Weights of a small image captioner.
Data: 101725 training examples, 56.1 epochs.
Rows from expert 14 of block 3 of the image encoder, named by matrix and row number. Rows with one number belong to one neuron. Each number is 500 + 50 x the weight over its row's rms, rounded and kept within 0 to 999. All counts start at 0. Numbers have three digits each. After the name is the row's rms in percent of the matrix's.
# up: expert up (encoder.blocks.3.mlp.up, 16x512x256), inputs 192-255
# down: expert down (encoder.blocks.3.mlp.down, 16x256x512, transposed), outputs 192-255
up.87 094:474524517485555475509537509481546416498576351543509536500541494427538545487512513488513501516600477498511512518527537487563532432551570568451473475489515516478509540530414464523509482463523478
up.88 120:522570505471420535493346507484501548525598674408538490517485452527503524427454518495366532484483561428509525510444480476475483499501447502502473515512493515511554476460508471504487519547613432
up.89 043:493505488396463585556536429528444533455321503456559470517417509479531523504494434523466491528535576508546457494460516523488534516507480564552581543513464546546529515476486506502517421438693526
up.90 116:505555493506470475448453488526471572556550601379515533560569487583508492454483555540373542430438539421499525473422475500474493552490402470548461535509513505424556523496557505533468497514637465
up.91 140:501527537447472571540385507461551554455635602446521455506464460499508482446480462449413489524524545436556479548501509504532482440475482515482542449540475473603533468490426478491462540547595442
up.92 057:460500456504456390402473511477476505560364448475469580452520507493561555581511571538496528551544452550563539505459502420480480591449385469522439530504492449453480447612510477592507441501553385
up.93 059:472449492459524531546466473408640560379563526472486456526441496482480527520510413379573462513514601545496466534571476488564483480473508507435526468527511479573555483514379492449460484493546518
up.94 075:426440547510510556493572513506548487467454590565523495569500457511484446498525541461607495553547451541394503438540514461555463444531569492504488396526506420510575533542464583458483583522458489
up.95 141:516544494483450547517400550499540543496595591482507448499423507479470489432447493440435503490492567406539470534494483526513486516468471507465518486527471463579531472533455429485468551546547496
up.96 070:490576483447426451499402487489515564527531623428517502490474451501450498489456534514472484470477490394506460486451486464480429517503356470533490554522490539462534475512509485512466538555467467
up.97 050:507490534510530561599465452459534534438577598454476374546452498475476477496543418458481445383423547483454458556531432551549509581502468510543486591539500479505530490491519514466504486480662499
up.98 041:525492562496581554519407408426430617477678492446471451459511445487540560506586450471438465493452567500528485539522488465589543460558504470550441513517519508499471490425547523442505500424528435
up.99 042:576510484494451471556458566500531550451465477389526460495457555509484499478467422483471477569433533489471488530508496527494519497438378506478493524535473465562500483563471451448419483526506547
up.100 053:483438510514498538465567584478528497495601427600514519528517466438521472450524492433588474504517483518407495495537548443522537449507547528539512498500544443481473530518483490522451512487538454
up.101 046:535523469467474507510506503436500528493497353525484592470518448515524540392516514505394588461506528464542517541456454491581584500539525509483464518428445594444495446451527522589517500500496540
up.102 156:503568514478423539510372516488508569515601651398532479513475478528496465441466522501415507470506582420478501514465474519496469538489420473512489520514465512511574467493513482481445548546598469
up.103 058:518508453472500545489461511511516566555504502451574533503556523599492532500514474443467568445425471450439474491512479445482566571554466435587483534496483488392497507481561486502444435482570482
up.104 079:455462605540542537580552562520511450510576434569520479553518478474494404440555502429568480503515450520447502516504547539592541428539547514472502494479527487516479540495452480478495584485575502
up.105 170:495547526474463563510374523487496575491617616389519476527487480566523469438480505485372509467507586415514517527473468499528481524485476486500491504512486497501571475485473498513473564521647431
up.106 087:571546454451448486489423513475551553528608509474507503492479550531503553437468481452404538529496534415561452592506500494511491510459522482455509466508477501573542515498454425452520522505642450
up.107 145:503523492434456485517503475440592446518525503524494485491460501405535578482440510456478503538595495458572544536526525498482464416466564544390512455515474513599553492542409463486514496550562487
up.108 059:482525588516490558534546453567521540506510588461520449561479503505484385519467508498475454502468474471441580497588449549460515501496414439569500485534496462472549544425532566432395575501444533
up.109 081:489492453492505491441577500496519482572484378562504611424553494514546559485513559473571532523550471506504514507450555431528519470539535544500444526407528514393460517556499495529546461458547508
up.110 198:521537482483461557528388525477550546495605592478504474498463516496489519450456478436398506524490572407555473565514475500536506494480474495457524484527474458568540499524422447469458519531584483
up.111 062:496367472478460533515589538517531523499444518598522527544515505505523447516512537424655519515513489595411510477588521444549417433507539529462527460532502438574554540552448543437477548477467557
up.112 130:540489479458490514523431546453559505508603542523461446498448517452535548464470441449405513551522544434583483544532510536504503445454499525423544454553476472617492493541419428486477490546569493
up.113 070:444636532510424578498504487526490459496459503380516553426523463514530506482547551488395458568501512469539536526504510525473497475489537532484453465492489567521557489480487444523546498548661432
up.114 134:497465508472532477483562532461570404528514378557496556511513512382531528500490510483543514526596494496512478493534567471543505395534585565429458444465507469500498547548434463481515465425544491
up.115 097:450476514572479519480577475573494510594465577500511519531512488488501421484462597564494457490497423577427520457490405509491490490483424437550474474537499370482586584449585561468466554508513520
up.116 045:435461550523472528461458542531540564480413559524473525575468468469490500458465533530489530535471583504598371489494450519458480578456570460476508529521474372580481501445449494524451509493684431
up.117 060:435588554525502493523429507494519529508517599459551469489510509570490419373440579546333477452461486504500538523473458497529503521455475456500420493496514515466560484444524485504473587563599436
up.118 046:496422469485455406466476530534531586503614467460494569498547543500547532540519472453597466496375507483506474448455447414526470540502452452548468456493584510401472470552539497473553447534420517
up.119 045:587419464495568613529482500488519501479616494507516403541508465482441517519501410450479511464518514489447473535529510541548482496516491574500550480509509449533417420442475526432491526463569512
up.120 053:553543440492464398401505494512539520522463415559484578437503505467504599502509564558445588481536517385560516466422528510486513508488493489441477533437481553426459456441489529501511418517461479
up.121 044:554467498501427419403459552401510506498503543446450454489476553535571399547491502559419441503438491479521430502505592525428509621494388477405509518524472406488452637505568432487475520508558470
up.122 046:528479470460510430489488590430537460430665512497536397528486540466529489476482474450543520524502600498467452533575536486497431446520497551415596515548500550601511473465467464541489520524459577
up.123 062:532523587566513638526464442504473548490487584437554507528563406599526506474516482491395524456492520474487576543489436489561587523532515511569491547473526518450538512478495540502504504506770415
up.124 056:503419501511417467481498500514511513556438672523501527525481491547485420464480578535521497480467483518428483387534502512493412529507413409479488517540449458523582484488532569508510555562321515
up.125 115:434533521554460511506565457503493442553425480520478604475510489499520491478507573496410490536534443515540530484479508445455494485492545506546411484459499507432552547576566497572539492523615433
up.126 043:492523543552571568547481484500524500518593624396579417601449490507544468457533411440466422528455516455414489572545463554532490602543477464557551513510494495510466526432451581555527528468472544
up.127 095:492570508547484500474432484521480532537562601409554508528544482553514496419487542552345506445462527434495547526470477511494486513493449491542478549506475516407536491474533497524491496514606434
up.128 042:593485451475458426498481546451556423477531420541464551429463564434602525540535543476519509514601492524493463480488590471569457476525432579428485502437501448461490547593500504493496460496535462
up.129 062:464467558510494483504473525510500509421592534361502441539480498497519521489467423488384513493473508429533544549521522472466511515491534509476478430504541459528472458471459476498526493497591441
up.130 045:540542515549552535499495553473471481473601392521503527447554498479494453529549493497549498463523492525453527452508500477519525439542461454537440511471486477460467496459601498522483415459407437
up.131 072:546479453456515412471447457520475583525522468403504566512580496538568549541465490512461492483468497468514471494440485478503543585536415495567430556520490497435548500455559545463515427463573490
up.132 060:467500452505477518538565512494474525466439491478475618470545454576542461533617522468612528564461507520517441437501494478530515505504499529575463543487467511420466503576521569506538416541481491
up.133 150:479541531470451547551477495467553456502596543523498497495461487443518536434463508440435507535580553473564499542520536507501493410481577563413527472523466497606566476514395465485498535546601476
up.134 068:505544517530440556543376503416540520473628565489499499509487503466479496439473491480411526520493593447558517556485527508522511441461533524433497503546489461514498443490432451513465558513710495
up.135 054:467469558410525535564492513499475516456596547454524396554486411466503474499522415468552455499397541534502385547532466542506520534494424487532476550562536564449472560423550493444439491430579456
up.136 050:514488454516521380462459514461535509462593565470537495521457587506515512572508465535456528500395525481501463502501480444447476595516385499539503513574467474469526478492501481447428483473504445
up.137 043:527562505525552435516483533538574404518646536512481502486467532499534549396436509511403435526566490499496531566498504562428479498520562519434521440476510496455460486513498442571492415490466549
up.138 053:568482536581611535479469428504463551490574540471460387564489454528496415493539469471456449459506534475491474540565463525536504554464458527543472559496517516461480522446495529454421469470548591
up.139 105:502559536465436575523406498498525534490556667420542522499462445585475484437468501492427531479496554444528526494466508470510461505484463478515462512515512527503566469496524497539470535543645424
up.140 040:460601481511413448497505503512503560513486508475437488479436526497522573526400478517380512547498524529597506496473559560360518503452555537548416485481479585501491479478461424461466480536559547
up.141 159:511546511473467561512381525479513562497627604421494460512482491525486494409473480470367505475494570403541491544490485516511489504474452505476487489517493477547518463491468445490454550503619472
up.142 089:464517517412498570531539443497566479446551439504544511486567503520525578540536445441506528498606494500505521492532596454568501408591560587515441514504468526527530527554430501513498504453623464
up.143 138:466569554538457502500435487516495554526556679424534487523502437566474428444477555560422491453454495461407550466422457499488465540509420458559486531505474500460587530434562537514467559523605448
up.144 078:546526545544511577497426504553498578533539555429531508516505469511480451421484478500399500481462553427529518555499448528514541586540489497472464492500476482503501542466508478482478511416609485
up.145 052:588512410429516364455461560422539526524570379533452503448433517476537550471437546473488572493401485419491544474458530535469544558488420527447509467476509504563430505466486418496498407461406551
up.146 048:500491541501522539541472571476515536404601554469574523517475531509519418499545516483555443483394470522478464472514413562534517520477418482512577510512536431541487492425557491503488544530423511
up.147 061:434480590540519548543545507588525465439416593522519489556456452520477397478511530504523428529510451525436551531549500503521487475468492440528495505561468431573521567482503531459459574551611493
up.148 061:446523500568467568505458582529485544486534569443475471569481469544504419392420526495375495494465483525493507521463412482518541522462496473513465530466441476467502542481499533451451642522564504
up.149 081:515518467497588414494500482511494471552690378488496547420494488436553535499476576533441469460519446486532515467471489477532514446504460497502489511441541499437461454449518475543510429456364494
up.150 139:456567554515432538516388486512519548522584674398531485520467447569485447447445538516435505448478543436469534486475458496485456510475417475551487515511448488497604513453513515485464580512593460
up.151 129:516567523502470528500379503487498542514641603439521433514451483508491535399476488493369492477508565423555478553466462521510513488467497509503510498495484495549551471472468451505470556532669443
up.152 130:442457530592477516474561484563502512547477563502511506549505470494471406502495596554494492494459424577425501475487408476490496535472457403530474479540469411491600576499590579494468548502568494
up.153 060:475533526565465541518504437546431476522366502460520535522511461507507480454483588581367496449471453479458554508459446458482541541494527492506485530498527474480538548537537528498485527549664450
up.154 069:528528412455467423435474471481459565533452409460487596426507491423582580547480523514389489475509465461560481486455548497447512546466416529517447499437473542450492482560494471545579396482572495
up.155 071:540563451486479500441436435559492472559509465477525578455567489553570574455508554501371558491538521419546507517442482437444520530527466518532470531423526607401515478504550497530522399519470465
up.156 059:492578519529541534535440506540461528519531577432536472520535475553468465469507513555444441472445562441456480557497449510457475523476453488577477551564464441405517520474587439494492486513661479
up.157 044:559534481534422423469505579475466494491414537460447436431522500392556483550559573572471439586396493472535465506461534549408497567449412438451488497437479439509507435541522516525568534457621429
up.158 056:524527411495477490492430429549391505566431444448548571510525492480522556481530556570370610459496513470566569486484494480510516522515479549544470553485501542406507510544524515470525414483568451
up.159 042:451586569587507493535522503504486449469548517511509501531495449492515450426511421493482415476520457485495586517583540490535472439582528487467555493455495479492458489530519421562495525467511464
up.160 133:502517490463486563520387513486540527494636557467506460501464518519503485433459467445378483492496544429529495566536487523546516477481504526450504488515468462563545480489434474493466551510660486
up.161 045:563510494486467470483461454480489578536508567381576482469486510485521473496411506551481524455463503485560497528536485543444490480420395446542498603495541463439516508474515515500399472452455506
up.162 036:499605496572524613499529496552567504433576408449537407545563365538452489447541489495510580471549555457457491528443480488464510497514537611523562536487571568446384589468502492494511478466636541
up.163 169:513542528536513558506428507510479570512576597423558481532507465562482462434505520497381510437465558395484507537467433508526505528526442485536454550498493476442542538487545523483456535474645450
up.164 044:483434481529521535509510557515525512390645572427559480602431417507420432492570507495524507423475495512473509487511541544555516601462480521519514478630449470582567503481470515508430583475599492
up.165 162:510589475453420501517388541483528527517569635473530483467453500497471523448455497464462544506492557391520496516459486515487446523495382499518479511523488503525551470539463463493435512557541513
up.166 050:531459475473484532529442488525481569524594467395538431459508472469480497459476496505476488452442503495481424519460461455517621584512410542536472564482466508449464501462563507464491437434519492
up.167 039:536464470532529476499424499500459633425537486482440498498559542599452529501538489465525517496413594475595468502485558487544550460548491426523477489545523497440394499515574460467431510376641442
up.168 053:508469451504525567586549574457452478501573424553539533498477489489516412500562519507625505507483457532468450497497505508562498446532542484538480518477533443455441523521470548488476515494437527
up.169 048:532519454476557489484502530490461501513577455528512516468510525524551621466479493468459507459533527448534471579499506537544519489505465526488483526543533515498471532521542527441540417481571545
up.170 068:509498447448492462477484560455568483503534457543492456527450586424452532418440544460488529584528519502530466590466468532539529424456590522389524443543494494626505493545409435421495537526575525
up.171 115:466530542506531528497574481494536413507506371503491545495568486426540539505527500469481472515586478497555530525559562469523497400568547579486449510508486496483493523563462465531527450465554507
up.172 047:524470494478522526461453489504441525555542389478511539453545495496515653523491466416442551481514489507545622504567511564507469418464529532458510467516502524479557505509466562426517429498557500
up.173 080:469522589512497616551510463500485543465531520470505419604496419463461407464517409450532481438533542516504460525549540498514556461551549542485534536579450504564521529523431475438487539529642490
up.174 064:559483421474506360456445527419464533556638406478474546464500536401611614537505536488485478511562520505518590488419505464497568526466446487520526497446527579514479496517482395568521428453416479
up.175 050:507447551467550504512517538505557532500654418512532455533574501467473442442519450521528478465510544533440499471556461521577459435524543516501537484510454498533559535491385555446473594480430541
up.176 045:525509442490445381422433509528480557555442521446473499515462525462475527463500518486489564548458547498468520429452527448489517576565407453452457492473536482541555471452495560416477425502466497
up.177 043:495568487594469578583480454559385455579402447475557505500586473500504498494460518531489461447487450604511564480525446585524421498506521554547507503499435473412541528469543482575435542450476440
up.178 086:508506438477462466485489509459521451577607397542460503495461520415551612442434512467377519556573499444570543562448545471487540425451542523399500457475513527536503495540436382489494480495606477
up.179 045:471478546435464511510530456577528498502545522477521523601543488526531520561485514532472513449516536512352539471581497492550410468453472457538490520495507436419524531509478566508470601493537479
up.180 046:526533423446464536510594456541540546528373467530510517526474432455565449550458481485421491508565478518479506417497542466528385466490568565485487457502454457527552491508417522464488540547591513
up.181 111:475487531484529513511601472497561409522509382554498550532539472437504527487522525453535515540598482486516524503558565455529483412567539582476465490509495487478482531572432479507510466440507505
up.182 168:490540525470446562555393536485551533484610646477502478485434467468485475433467499437459505515515555437537445524507480528485485496450461497469527478559475474603540451529431461492470574571590463
up.183 075:574515396495424519477459495530476534554482478459531555482564480572520581502494512466434559434532516429460544438441466491535508559542451512528482563429478567438504522515524580475510449527432495
up.184 049:548495513453497500536472544478478545469713482480506402536446490488514503446484478452419510470492509497485462591491441468515587544452451508462461485479545477519566500514505471484475536506633475
down.87 101:491518482597504542470533492564431496550420476459451453615519549511478518499464502506487462460415479530475522478489441537488499515524518581495478585465522511437467415484618521536501494516411555
down.88 107:517556522435629483530589458495413528483637456497528451447514512461493515553500529525487467442499586416557471536406421522505433577480486463498474518464505550496504513506414456414480466478594494
down.89 043:487499447442442544544466523437569491452699520546468563505554510501432457458418489454503490574538515436461526461565523524468438452489524506433440482452513523512455562525414547523505557477446497
down.90 109:530508518435574403473625451444461526489577472516504483383501468526485471650467549604555505445553543472526497534443504527534455532434457447466471470486467532556572516501422515475552505451676516
down.91 134:577543471447552575573514493518490517461559508514532473533512570437500489456550502407450482545506569412473433475473417495466455561539488503452474524414587556450477526526422441434448438533426488
down.92 058:500506559507466458547489441485521483490494570526520448476539425458472459620411449584547538463491498503487526573468507535481501505438447474527515511559455480609492511508473529498479494535570476
down.93 062:513506485475482574531473524465585493427548573547435509596553556458494443429541522348492464600507478442493484437554487463450447465496523532394470471469541522498484549520451515424450440541354473
down.94 080:535451473537459527523514491492483521525539494591491469495550539449538503430537542467476508485420432592481494478452487503500529471558527507588469461510518461555517567538560509513435539570516502
down.95 139:564495481418588546543492505556483521441559524545498476540491516482497474505565496405530476521502551471495413498405443457463430547504498461465467523450569517457526524471434489405492507487513483
down.96 067:527503518452505531531522486511531504468605515525514471475458398436523457616488527484505448529530561437513458581448497506458495488474472464422523494478497492565490507486417497458478453499647493
down.97 051:508489483496488509503525522385581504536554483504394567448489507532542416431558527381498478628599549431563518462600513419532528524519491546448417429460512545588521570520440454471467507537418503
down.98 040:475385542487558405467538535346468607492411549437467552505450520478499438544499640517512460504533547491439566473563508512490532549472472480445521546454451531498515454527481475443487439478400532
down.99 044:500473496415500494532488514484590518398531526633455518535460505456473457513538500341571468632543477529525442501572576423483462547529514478490543453435550513556458452514434507452514477523457421
down.100 057:489437555596521529479567532537387502548311474455432501530568542528485487485533504482507487503415458546457504441527437498540504493517514502540457473486516410506491459492594568562517537546461547
down.101 047:443504505462514378419504478516397533489497508436478504526516489517455572540464506634570480496450475504445554474480481553497523544491442507568519582479542557411576489506604536517609476415454509
down.102 146:566485528422586495532576473483457570465605492524506469454501520474492459561540504469522479480520546455500445535406422492515439567490447462478465467454517518529533545508404487414495503459598484
down.103 057:512463526430551350455582516387561509484489567454437576449455500564513420605445585587594497445503503495515523537511491504524470589413466465455444422526489492580574454485504538481537477429569509
down.104 086:511457502599483566472582531486402548504382479424468511568574537541491502415536486488508490502423481565488483469577463523526527506563518592607480528503482477482503467542591520557505525503418550
down.105 157:565530509406587497527601495470455555469608493508511472453548551492485469528529547487506483481522583396487441533432429509493454570516436481475417515430529556490530524546396458431492483462543501
down.106 083:544537538455575550489508497561501503441608533547500480544477515474461473509507516447494478517461500406473411482454485500476397557496489454417451527435543577374510500464482472404481512469458532
down.107 150:536550467493520643544460492614509456465599514520532423633517493452487531427483445455444471499459530450484450493400428532425450469554540576410502546435524570367429511475503481492467469528433523
down.108 059:535425433466436516500534470484565460471499435593480568466446480487578532491556561446522493578606503539524483562549563398536519474557522518547532442496522429567511592556445484456479479484579437
down.109 092:493450521552524444445556494535410512557433543415466444537559527532484500521450489581515481458382440592489545473463406561485511540456491533539491564530447524508532390465631555575519548450478571
down.110 197:571520507415600526543527501560476529479538506549485467540510542449473475495511495438496476521481555442490420497420397476484425573480472460446459542416568537426506518495444454396481472515507492
down.111 061:536472485588450565502456520509527513519501553556457514549518562481473470401560507433477501563420416595455432462457486470491530489558509526543487473502480465498477497501566499497456533529467510
down.112 127:565531501442560562541467513605489511446544526524521474592462518461457510476509474407492447549490536433461420500469443465458436536518504487409490539427562549377499520464470466407443455512413498
down.113 074:509556501482537511488574416503471559483595467456530418468532462565531514556459467625480508393468568494550489551445478618521512522543486559561526537514459534513454475487526487592504525462604579
down.114 141:477497496593487579488504544603440489532464526468439448618522525505464524455444476520502488475405450551454502469464442531489505482534547584487475553508491503442466460447613530554522519492410548
down.115 100:532461471496433495483566484536519469490450436611498513439492494515578600506510477504512540494557471591478496553483510462521513484598501495564495442559500427561503565473489564524527529461670438
down.116 044:503528510435479605514485573486549587466675561521515499486533508528451453448499463455455488558468562471469437433503543491580491443601443479530507471509474537479475596570424537451503598492480491
down.117 060:591568513457539546491607482583479504496593431490561483396493459558511563542577430545480535468528585393476497582434520513522495488550466514529545475508489490470493547519438520475499499473640530
down.118 043:521438552501559448501462480497477531509435559556418444512429523469470438518530528411574467528524464549542517495451498464490409543460487436453502457507499431583508462483497539451467535479538528
down.119 047:495531486443506495488529518392515520523459494481409541494557564489553465482518580441502458589500499513565471464571433480518508508454572486490465482436561555523514517530435457472472450548433469
down.120 054:464510541529537427488421484504477471537539497447503475532463483495426477617405492609539440365440501509455478552472469555448492526449458481466522563521472523496538417471575546543552447446469534
down.121 046:542555574421468500559464566498557495466407498542457519445520500450482500540481421431513563601624508455534443537523584438534528486482510483472447444543479493573429513565396530426472486614494505
down.122 049:533543470460541558518457521547516412488466453521523532549421570479501505387588452361501453585537495391459462511525514447441488504553564488429453519442529523453452537506489485430436435546372493
down.123 064:527501527431531409477590528392497552488623501486507519424537514562519446486517515602501524450470526457547512480552492526550519537541446480542412494487515571547491518525465544518517546419491547
down.124 060:462490466500512485559469437493544472488580520566574449417455481438504542490524490493510491506493507480504510495405459535485480425524458478535540463507476483559507571499521469494492466479650454
down.125 129:500515526506503508477598441540466507542520487466529426462538467523515548535406464651507511372451527532548522559403470583509516489510478537554515536555459509506446501472531525577512532495612551
down.126 041:453456443448455474433565510437543511443574480497453513421376489519531458520534562496534541512533479501492526456609478436457518540477492503461468428451460529619527471537482496488512450527460480
down.127 088:516516503444592432474608468496445522491585440482496521426464453530508501584470534568534482436583550491497495529433494513542464539491447487470509489471509497552535476474419509432531497393654500
down.128 040:506517471557520525509469484578472475569368586488432484548526532427530442504441492495445451554516429586512537474504497552468465465497527464439468499448463509447466428522583576469411496563418569
down.129 060:506529507421531496499521544518534471474576456518461522542492481507532493496512551445438505546592562360469418502545511527474507543483470472413435487416571563490554540571420488440539481435456463
down.130 047:456460457610464435452561511512442533570316509480424542471451493491555509538423515570485456460469440595586635582506507483592534479516529497532510529497503431561541439564580519529548496552539512
down.131 073:486483555480535381487533478388548501502511546507466524448474428487460409618439555531596518526527456453489519542468510495522400551430443428407464464484497497584561463492505535439501461458530507
down.132 062:469453520542484389481477461425520538488545589437489466483511523503396425513470502494542464485422416529540509475449492581504413487427472460493521491526398535579553442493539546488446516514512554
down.133 158:554538446481524629523508485612443511489574504478542466593550524485481554427530467462431512484445578436469475480433428524454479500576518562495520568462534539348412519483496463492460484545440529
down.134 067:540530513454581608497533597592463553447573491524528477520537550503445479442575487433448467508462571412491455489509472490507446560561498515456465538487542533364457501494458452434470529510383519
down.135 054:504505508447495537493469508425515534501466565506435543412425543556533372487578523386536493590599525492566463440591532454496522536537461541530538419463472485626509470567424513468480504543377546
down.136 050:504474541439560505511471546501559464492367464548479551513452460434563469547494465459580458553574468423560467498480623426507464519455469407383487457477520518552534489530447443404520493509548434
down.137 043:493524480490570612540505464604438508493451404433528505538418510543478539493525468500487448453480515494445469514439525482463454529536521545499572558475547454434465497439492557475464447505477426
down.138 050:516474526411473475477567596380567531478540468547444588476400478498517511460493546471521500512614539529502489471625566470544484513546491544539465442449581522549537470492426578442516485434455439
down.139 095:565561511432585553561568470484456541451652491483547447446548499451483456503554483507441516484491585406529483508467438529486485525529467498513526538474492533505429552549434447447473485527539536
down.140 037:540513496440520519564488445549438566467582452446567431482510497521484538570426405495497537479533541422501524519493465526459484481446488510480556517520518529448472476470437481513579497566551566
down.141 151:568535502422606509536567484505464548461588498511489483491516567478486469525554513434521465507515575417486428495447425485500424597491460467472440515432560542444538515513437473411479480479522495
down.142 095:510507487508535470441592504452438518584438505437436519547557574514509483443463571536497517468390483513485547440507409523459514534432527554459442529488525556477509450489557518547535503546429566
down.143 132:556533505456550482520621441479495495508564421524545454371500467492543506580523512564483487416573570483526500586433483506551486541561446498538494485515479471580468554522427501478522509453682492
down.144 073:493502517437549412490536527437540534448649522536433588462465483576533442537482551490563479501561557415486455480548510472561444585497440464494416469443542524499568531455420508448555484415478458
down.145 056:463511497507520482502412506524518523476444531482515517580378483496404472571512467460540457555526453468490491502469505452483471482473470506415531524450433486488539423503493465457510401479434463
down.146 049:550456500502482560488434553429527497456429537530453539476398555537522493531552478329521497624647493445522468515563592461541483540538475498570519490478529472618532523519432519412530476536446498
down.147 066:542462479509434601516559521526521508456491512550491555485539501501536524472510462453471538515528524516535523557591487487562543460577528583618522446534471465580408590554514513521510540530536478
down.148 060:539505497473558533495558529573487538447543460530537507392495525552521557454576480395545537449599560461468464543502520469504454534593468540598472469509524509431509530516419550507513512454555460
down.149 088:478474491579515461505516487574444457530307443456491487528388503450485516601456482518508450452500426542484598506497489477488492494475528523469530541459493470512509440488585516506518421534520533
down.150 131:563518486425562519546607455486480518481568458544530477417502527488547518529552525501469513473550581443527477555422444510520501533548473482488497486467523507537513545547395462453481488470656478
down.151 119:568557487435598532539561499561449542459611479490536487474519529499493476525547491478475468486514612405487449517466450510531445562531454508499453522438546536400508510500431464411484473508487492
down.152 136:531486484482419529494553468517528496505470462592536507421517475510547552519532504528486511450550500571472503567428530477547500462590493495606489455542498433570482578509489550509495523458665473
down.153 066:478516492445450505474581468523536530534552465516539541381566418530546591513468500598500505411534516528535495560465529530547503481543482522609492516559491516515496552441479552512575560453623466
down.154 071:491504565505512410483500481497502467507493572494469422523497417499425464660395505601550500459483479490507523528454515492484400460431429468401490527522453522548520462443526514506504461445530496
down.155 075:467473518501552358486558484494445529530546504451508475503460442510482533608391570625570470391447472542512547524473482574462470479448481496459514554463473540529530440441520521501536448423588528
down.156 058:566460543478499470487567536451543497512523497526415551383471461526541467511496528518505480538649578539548511520505574510548473519514487447458484456488484454621488521504444557471531560519526468
down.157 044:472607557444478532563463504516524444516503528527567451482489468496480418579474390452550488514575577429515496582478533496534482475526454433462537461538449459589469608509428494457492546534527458
down.158 056:454495534426495359403571478474504533534520500486479555492458453514454543593386580594545455430485504561530508578470506528483507525412477503481485486497493559534566466451471525498573529400597509
down.159 041:502547462527488591471533530578429517532389438387461551517558462553470537474475445528434510412471540570485549517546425516494594523508567561607544583470531472503431441507523446589515479509456511
down.160 128:562521490424580536523562520559477533457561509529488481526515565491476511472555508457488474535488568409467434481442438479485436565490491485451427527442573579423504519507453453409496487486448493
down.161 045:485539531449472464577490500469522513484490460619475498492437484482544501568507479427522517518658563518524453493561552392512533492494471449485514493442476471611471537486436473438510449475585426
down.162 036:442479513458425448455581582437490506468439433465446552524488566481475419517513570542507522497526514492489505516614474510517476561506540543553506460481520514545467433449506507536569516465417499
down.163 163:534498504413557405478617523431493566514556486533444524406495541547519473560499550538544495457587547468489487539463485479552448591491420481519413463438512481536567501525420512433529514413604480
down.164 041:518461555495500542527548539467578524478514548574430603455479503461607436540565561423514493566611519481467454463578491500473477484542479506447438406412631458529538500589481496437460568453379493
down.165 157:552470528458617518537543484543447528481544519561496439505497510445468470571556502458535472494459559496522448533383417497476453550460472429435518508460523519521510516458449465422496493502594488
down.166 049:503477524423528459523471501422608464462473522512447538486417528456514393562519556416578487541582506477524493505530504425497442540436461460417454466465540473591586483517502541441527464458511466
down.167 039:506504570448580454535526560432586541485531544527476556512425515564512368435501519502502473544492507407540486444596543533511448569449452537473410450540524506472535492475467496488551468470394572
down.168 056:504397538580521493510520535458429558494380470486462510523490571552511490454527490453536476495419430583496508443485500506549518539511473522576478521542477486518514435546587513550554511564411515
down.169 050:470459534472544432483520521486528513503455526439478521541451460514449500588452542516541456479486532449455446464508440465477463538432491440419448519498518520402551509438518476460525507458388532
down.170 077:533513476514522599526448521609508519427578552497532456620502515529412504422579445398508513560448523476456407490470468494486478531567486562513486552515491516323478501453528469477478494480366501
down.171 122:473493486524464519451559502543448511559457487445442473571547523542513545498412493606499497443419490559490554472477457559488515478493525603504487535504500508491479429445591538561548527520446560
down.172 044:442521477509494484464539553443573463521562451509478474607530470472529539512431611545418475487511477407463499510471436514469479476444523512397428509482580593421473534462496497509549407477480474
down.173 084:525484493479493518491533531428501537479565497455480550504516533544555460430566517436504498536463537474509528453619433473522547495579513608594465493486510522493459529560474512505527521544341491
down.174 068:476461511543552468489491487526482440508350497450464471571424541488431478573514470514539460470498456503430494503465494512416472516447457487380466535470491505439506469443577537484498432467444471
down.175 047:494421413552489456448513558527447519516422372529474553539490585542557558404566544471425491475456447538466533477533471517516527480533540545558514516507552487474457498522532523504519422528435484
down.176 045:509514540427530441516410529485576410472542557569470496437484490492536521525521499519545465520538490569504473506502528497486486482437466403445492436485483499558541475470465471507522531465567430
down.177 041:479484468470469388466577495495519472556557392528520500456455451534549611490470499623500495496537524550462525550496495495497480490538535515511506487552541465565489493502479521570578496455605432
down.178 091:494536497540537575526509491669458516513475517467492434610537524518455539510474448516484464477443511455478482510455483505474451496561515565446491563493500503334474472477546531512489466479438533
down.179 044:488526470450491447465518497531588469600418472575481551433467491480572571517480566501502505520609442522468488532473577548517546555513570483485535396526556465519493522554456516508527520491608448
down.180 043:516420493551505542516533492523507457531564484555453467503565542429575536385426535543571518435431458539461479548413452483465488426518535549438440539487595496432470547470465472511531498548565521
down.181 117:496469471565479521461533497549450512579460503478412494603511536516501521484438518521487499467378444584497536450459439520474517490498551596509490530513479519503508437465621544578515523509453556
down.182 169:585515484462567609578518495552460543453585530513531461518511526445489468459593474389462472557480571436505434487454428485494470535547494495488499513445531519451476543524449466427437497535466517
down.183 078:493448504462535329448524471445507485526533519487472494485434449493500496555428572558595501479465451510467493504443497489460461524387487439419473482461501533512588422447489530476516483390605497
down.184 048:539497500457547546511536453458520484433474502492497493477514546512476549519573493424568481599606570430482457461523524474564471584471490542404410467432528517412517532521494530457481466437373507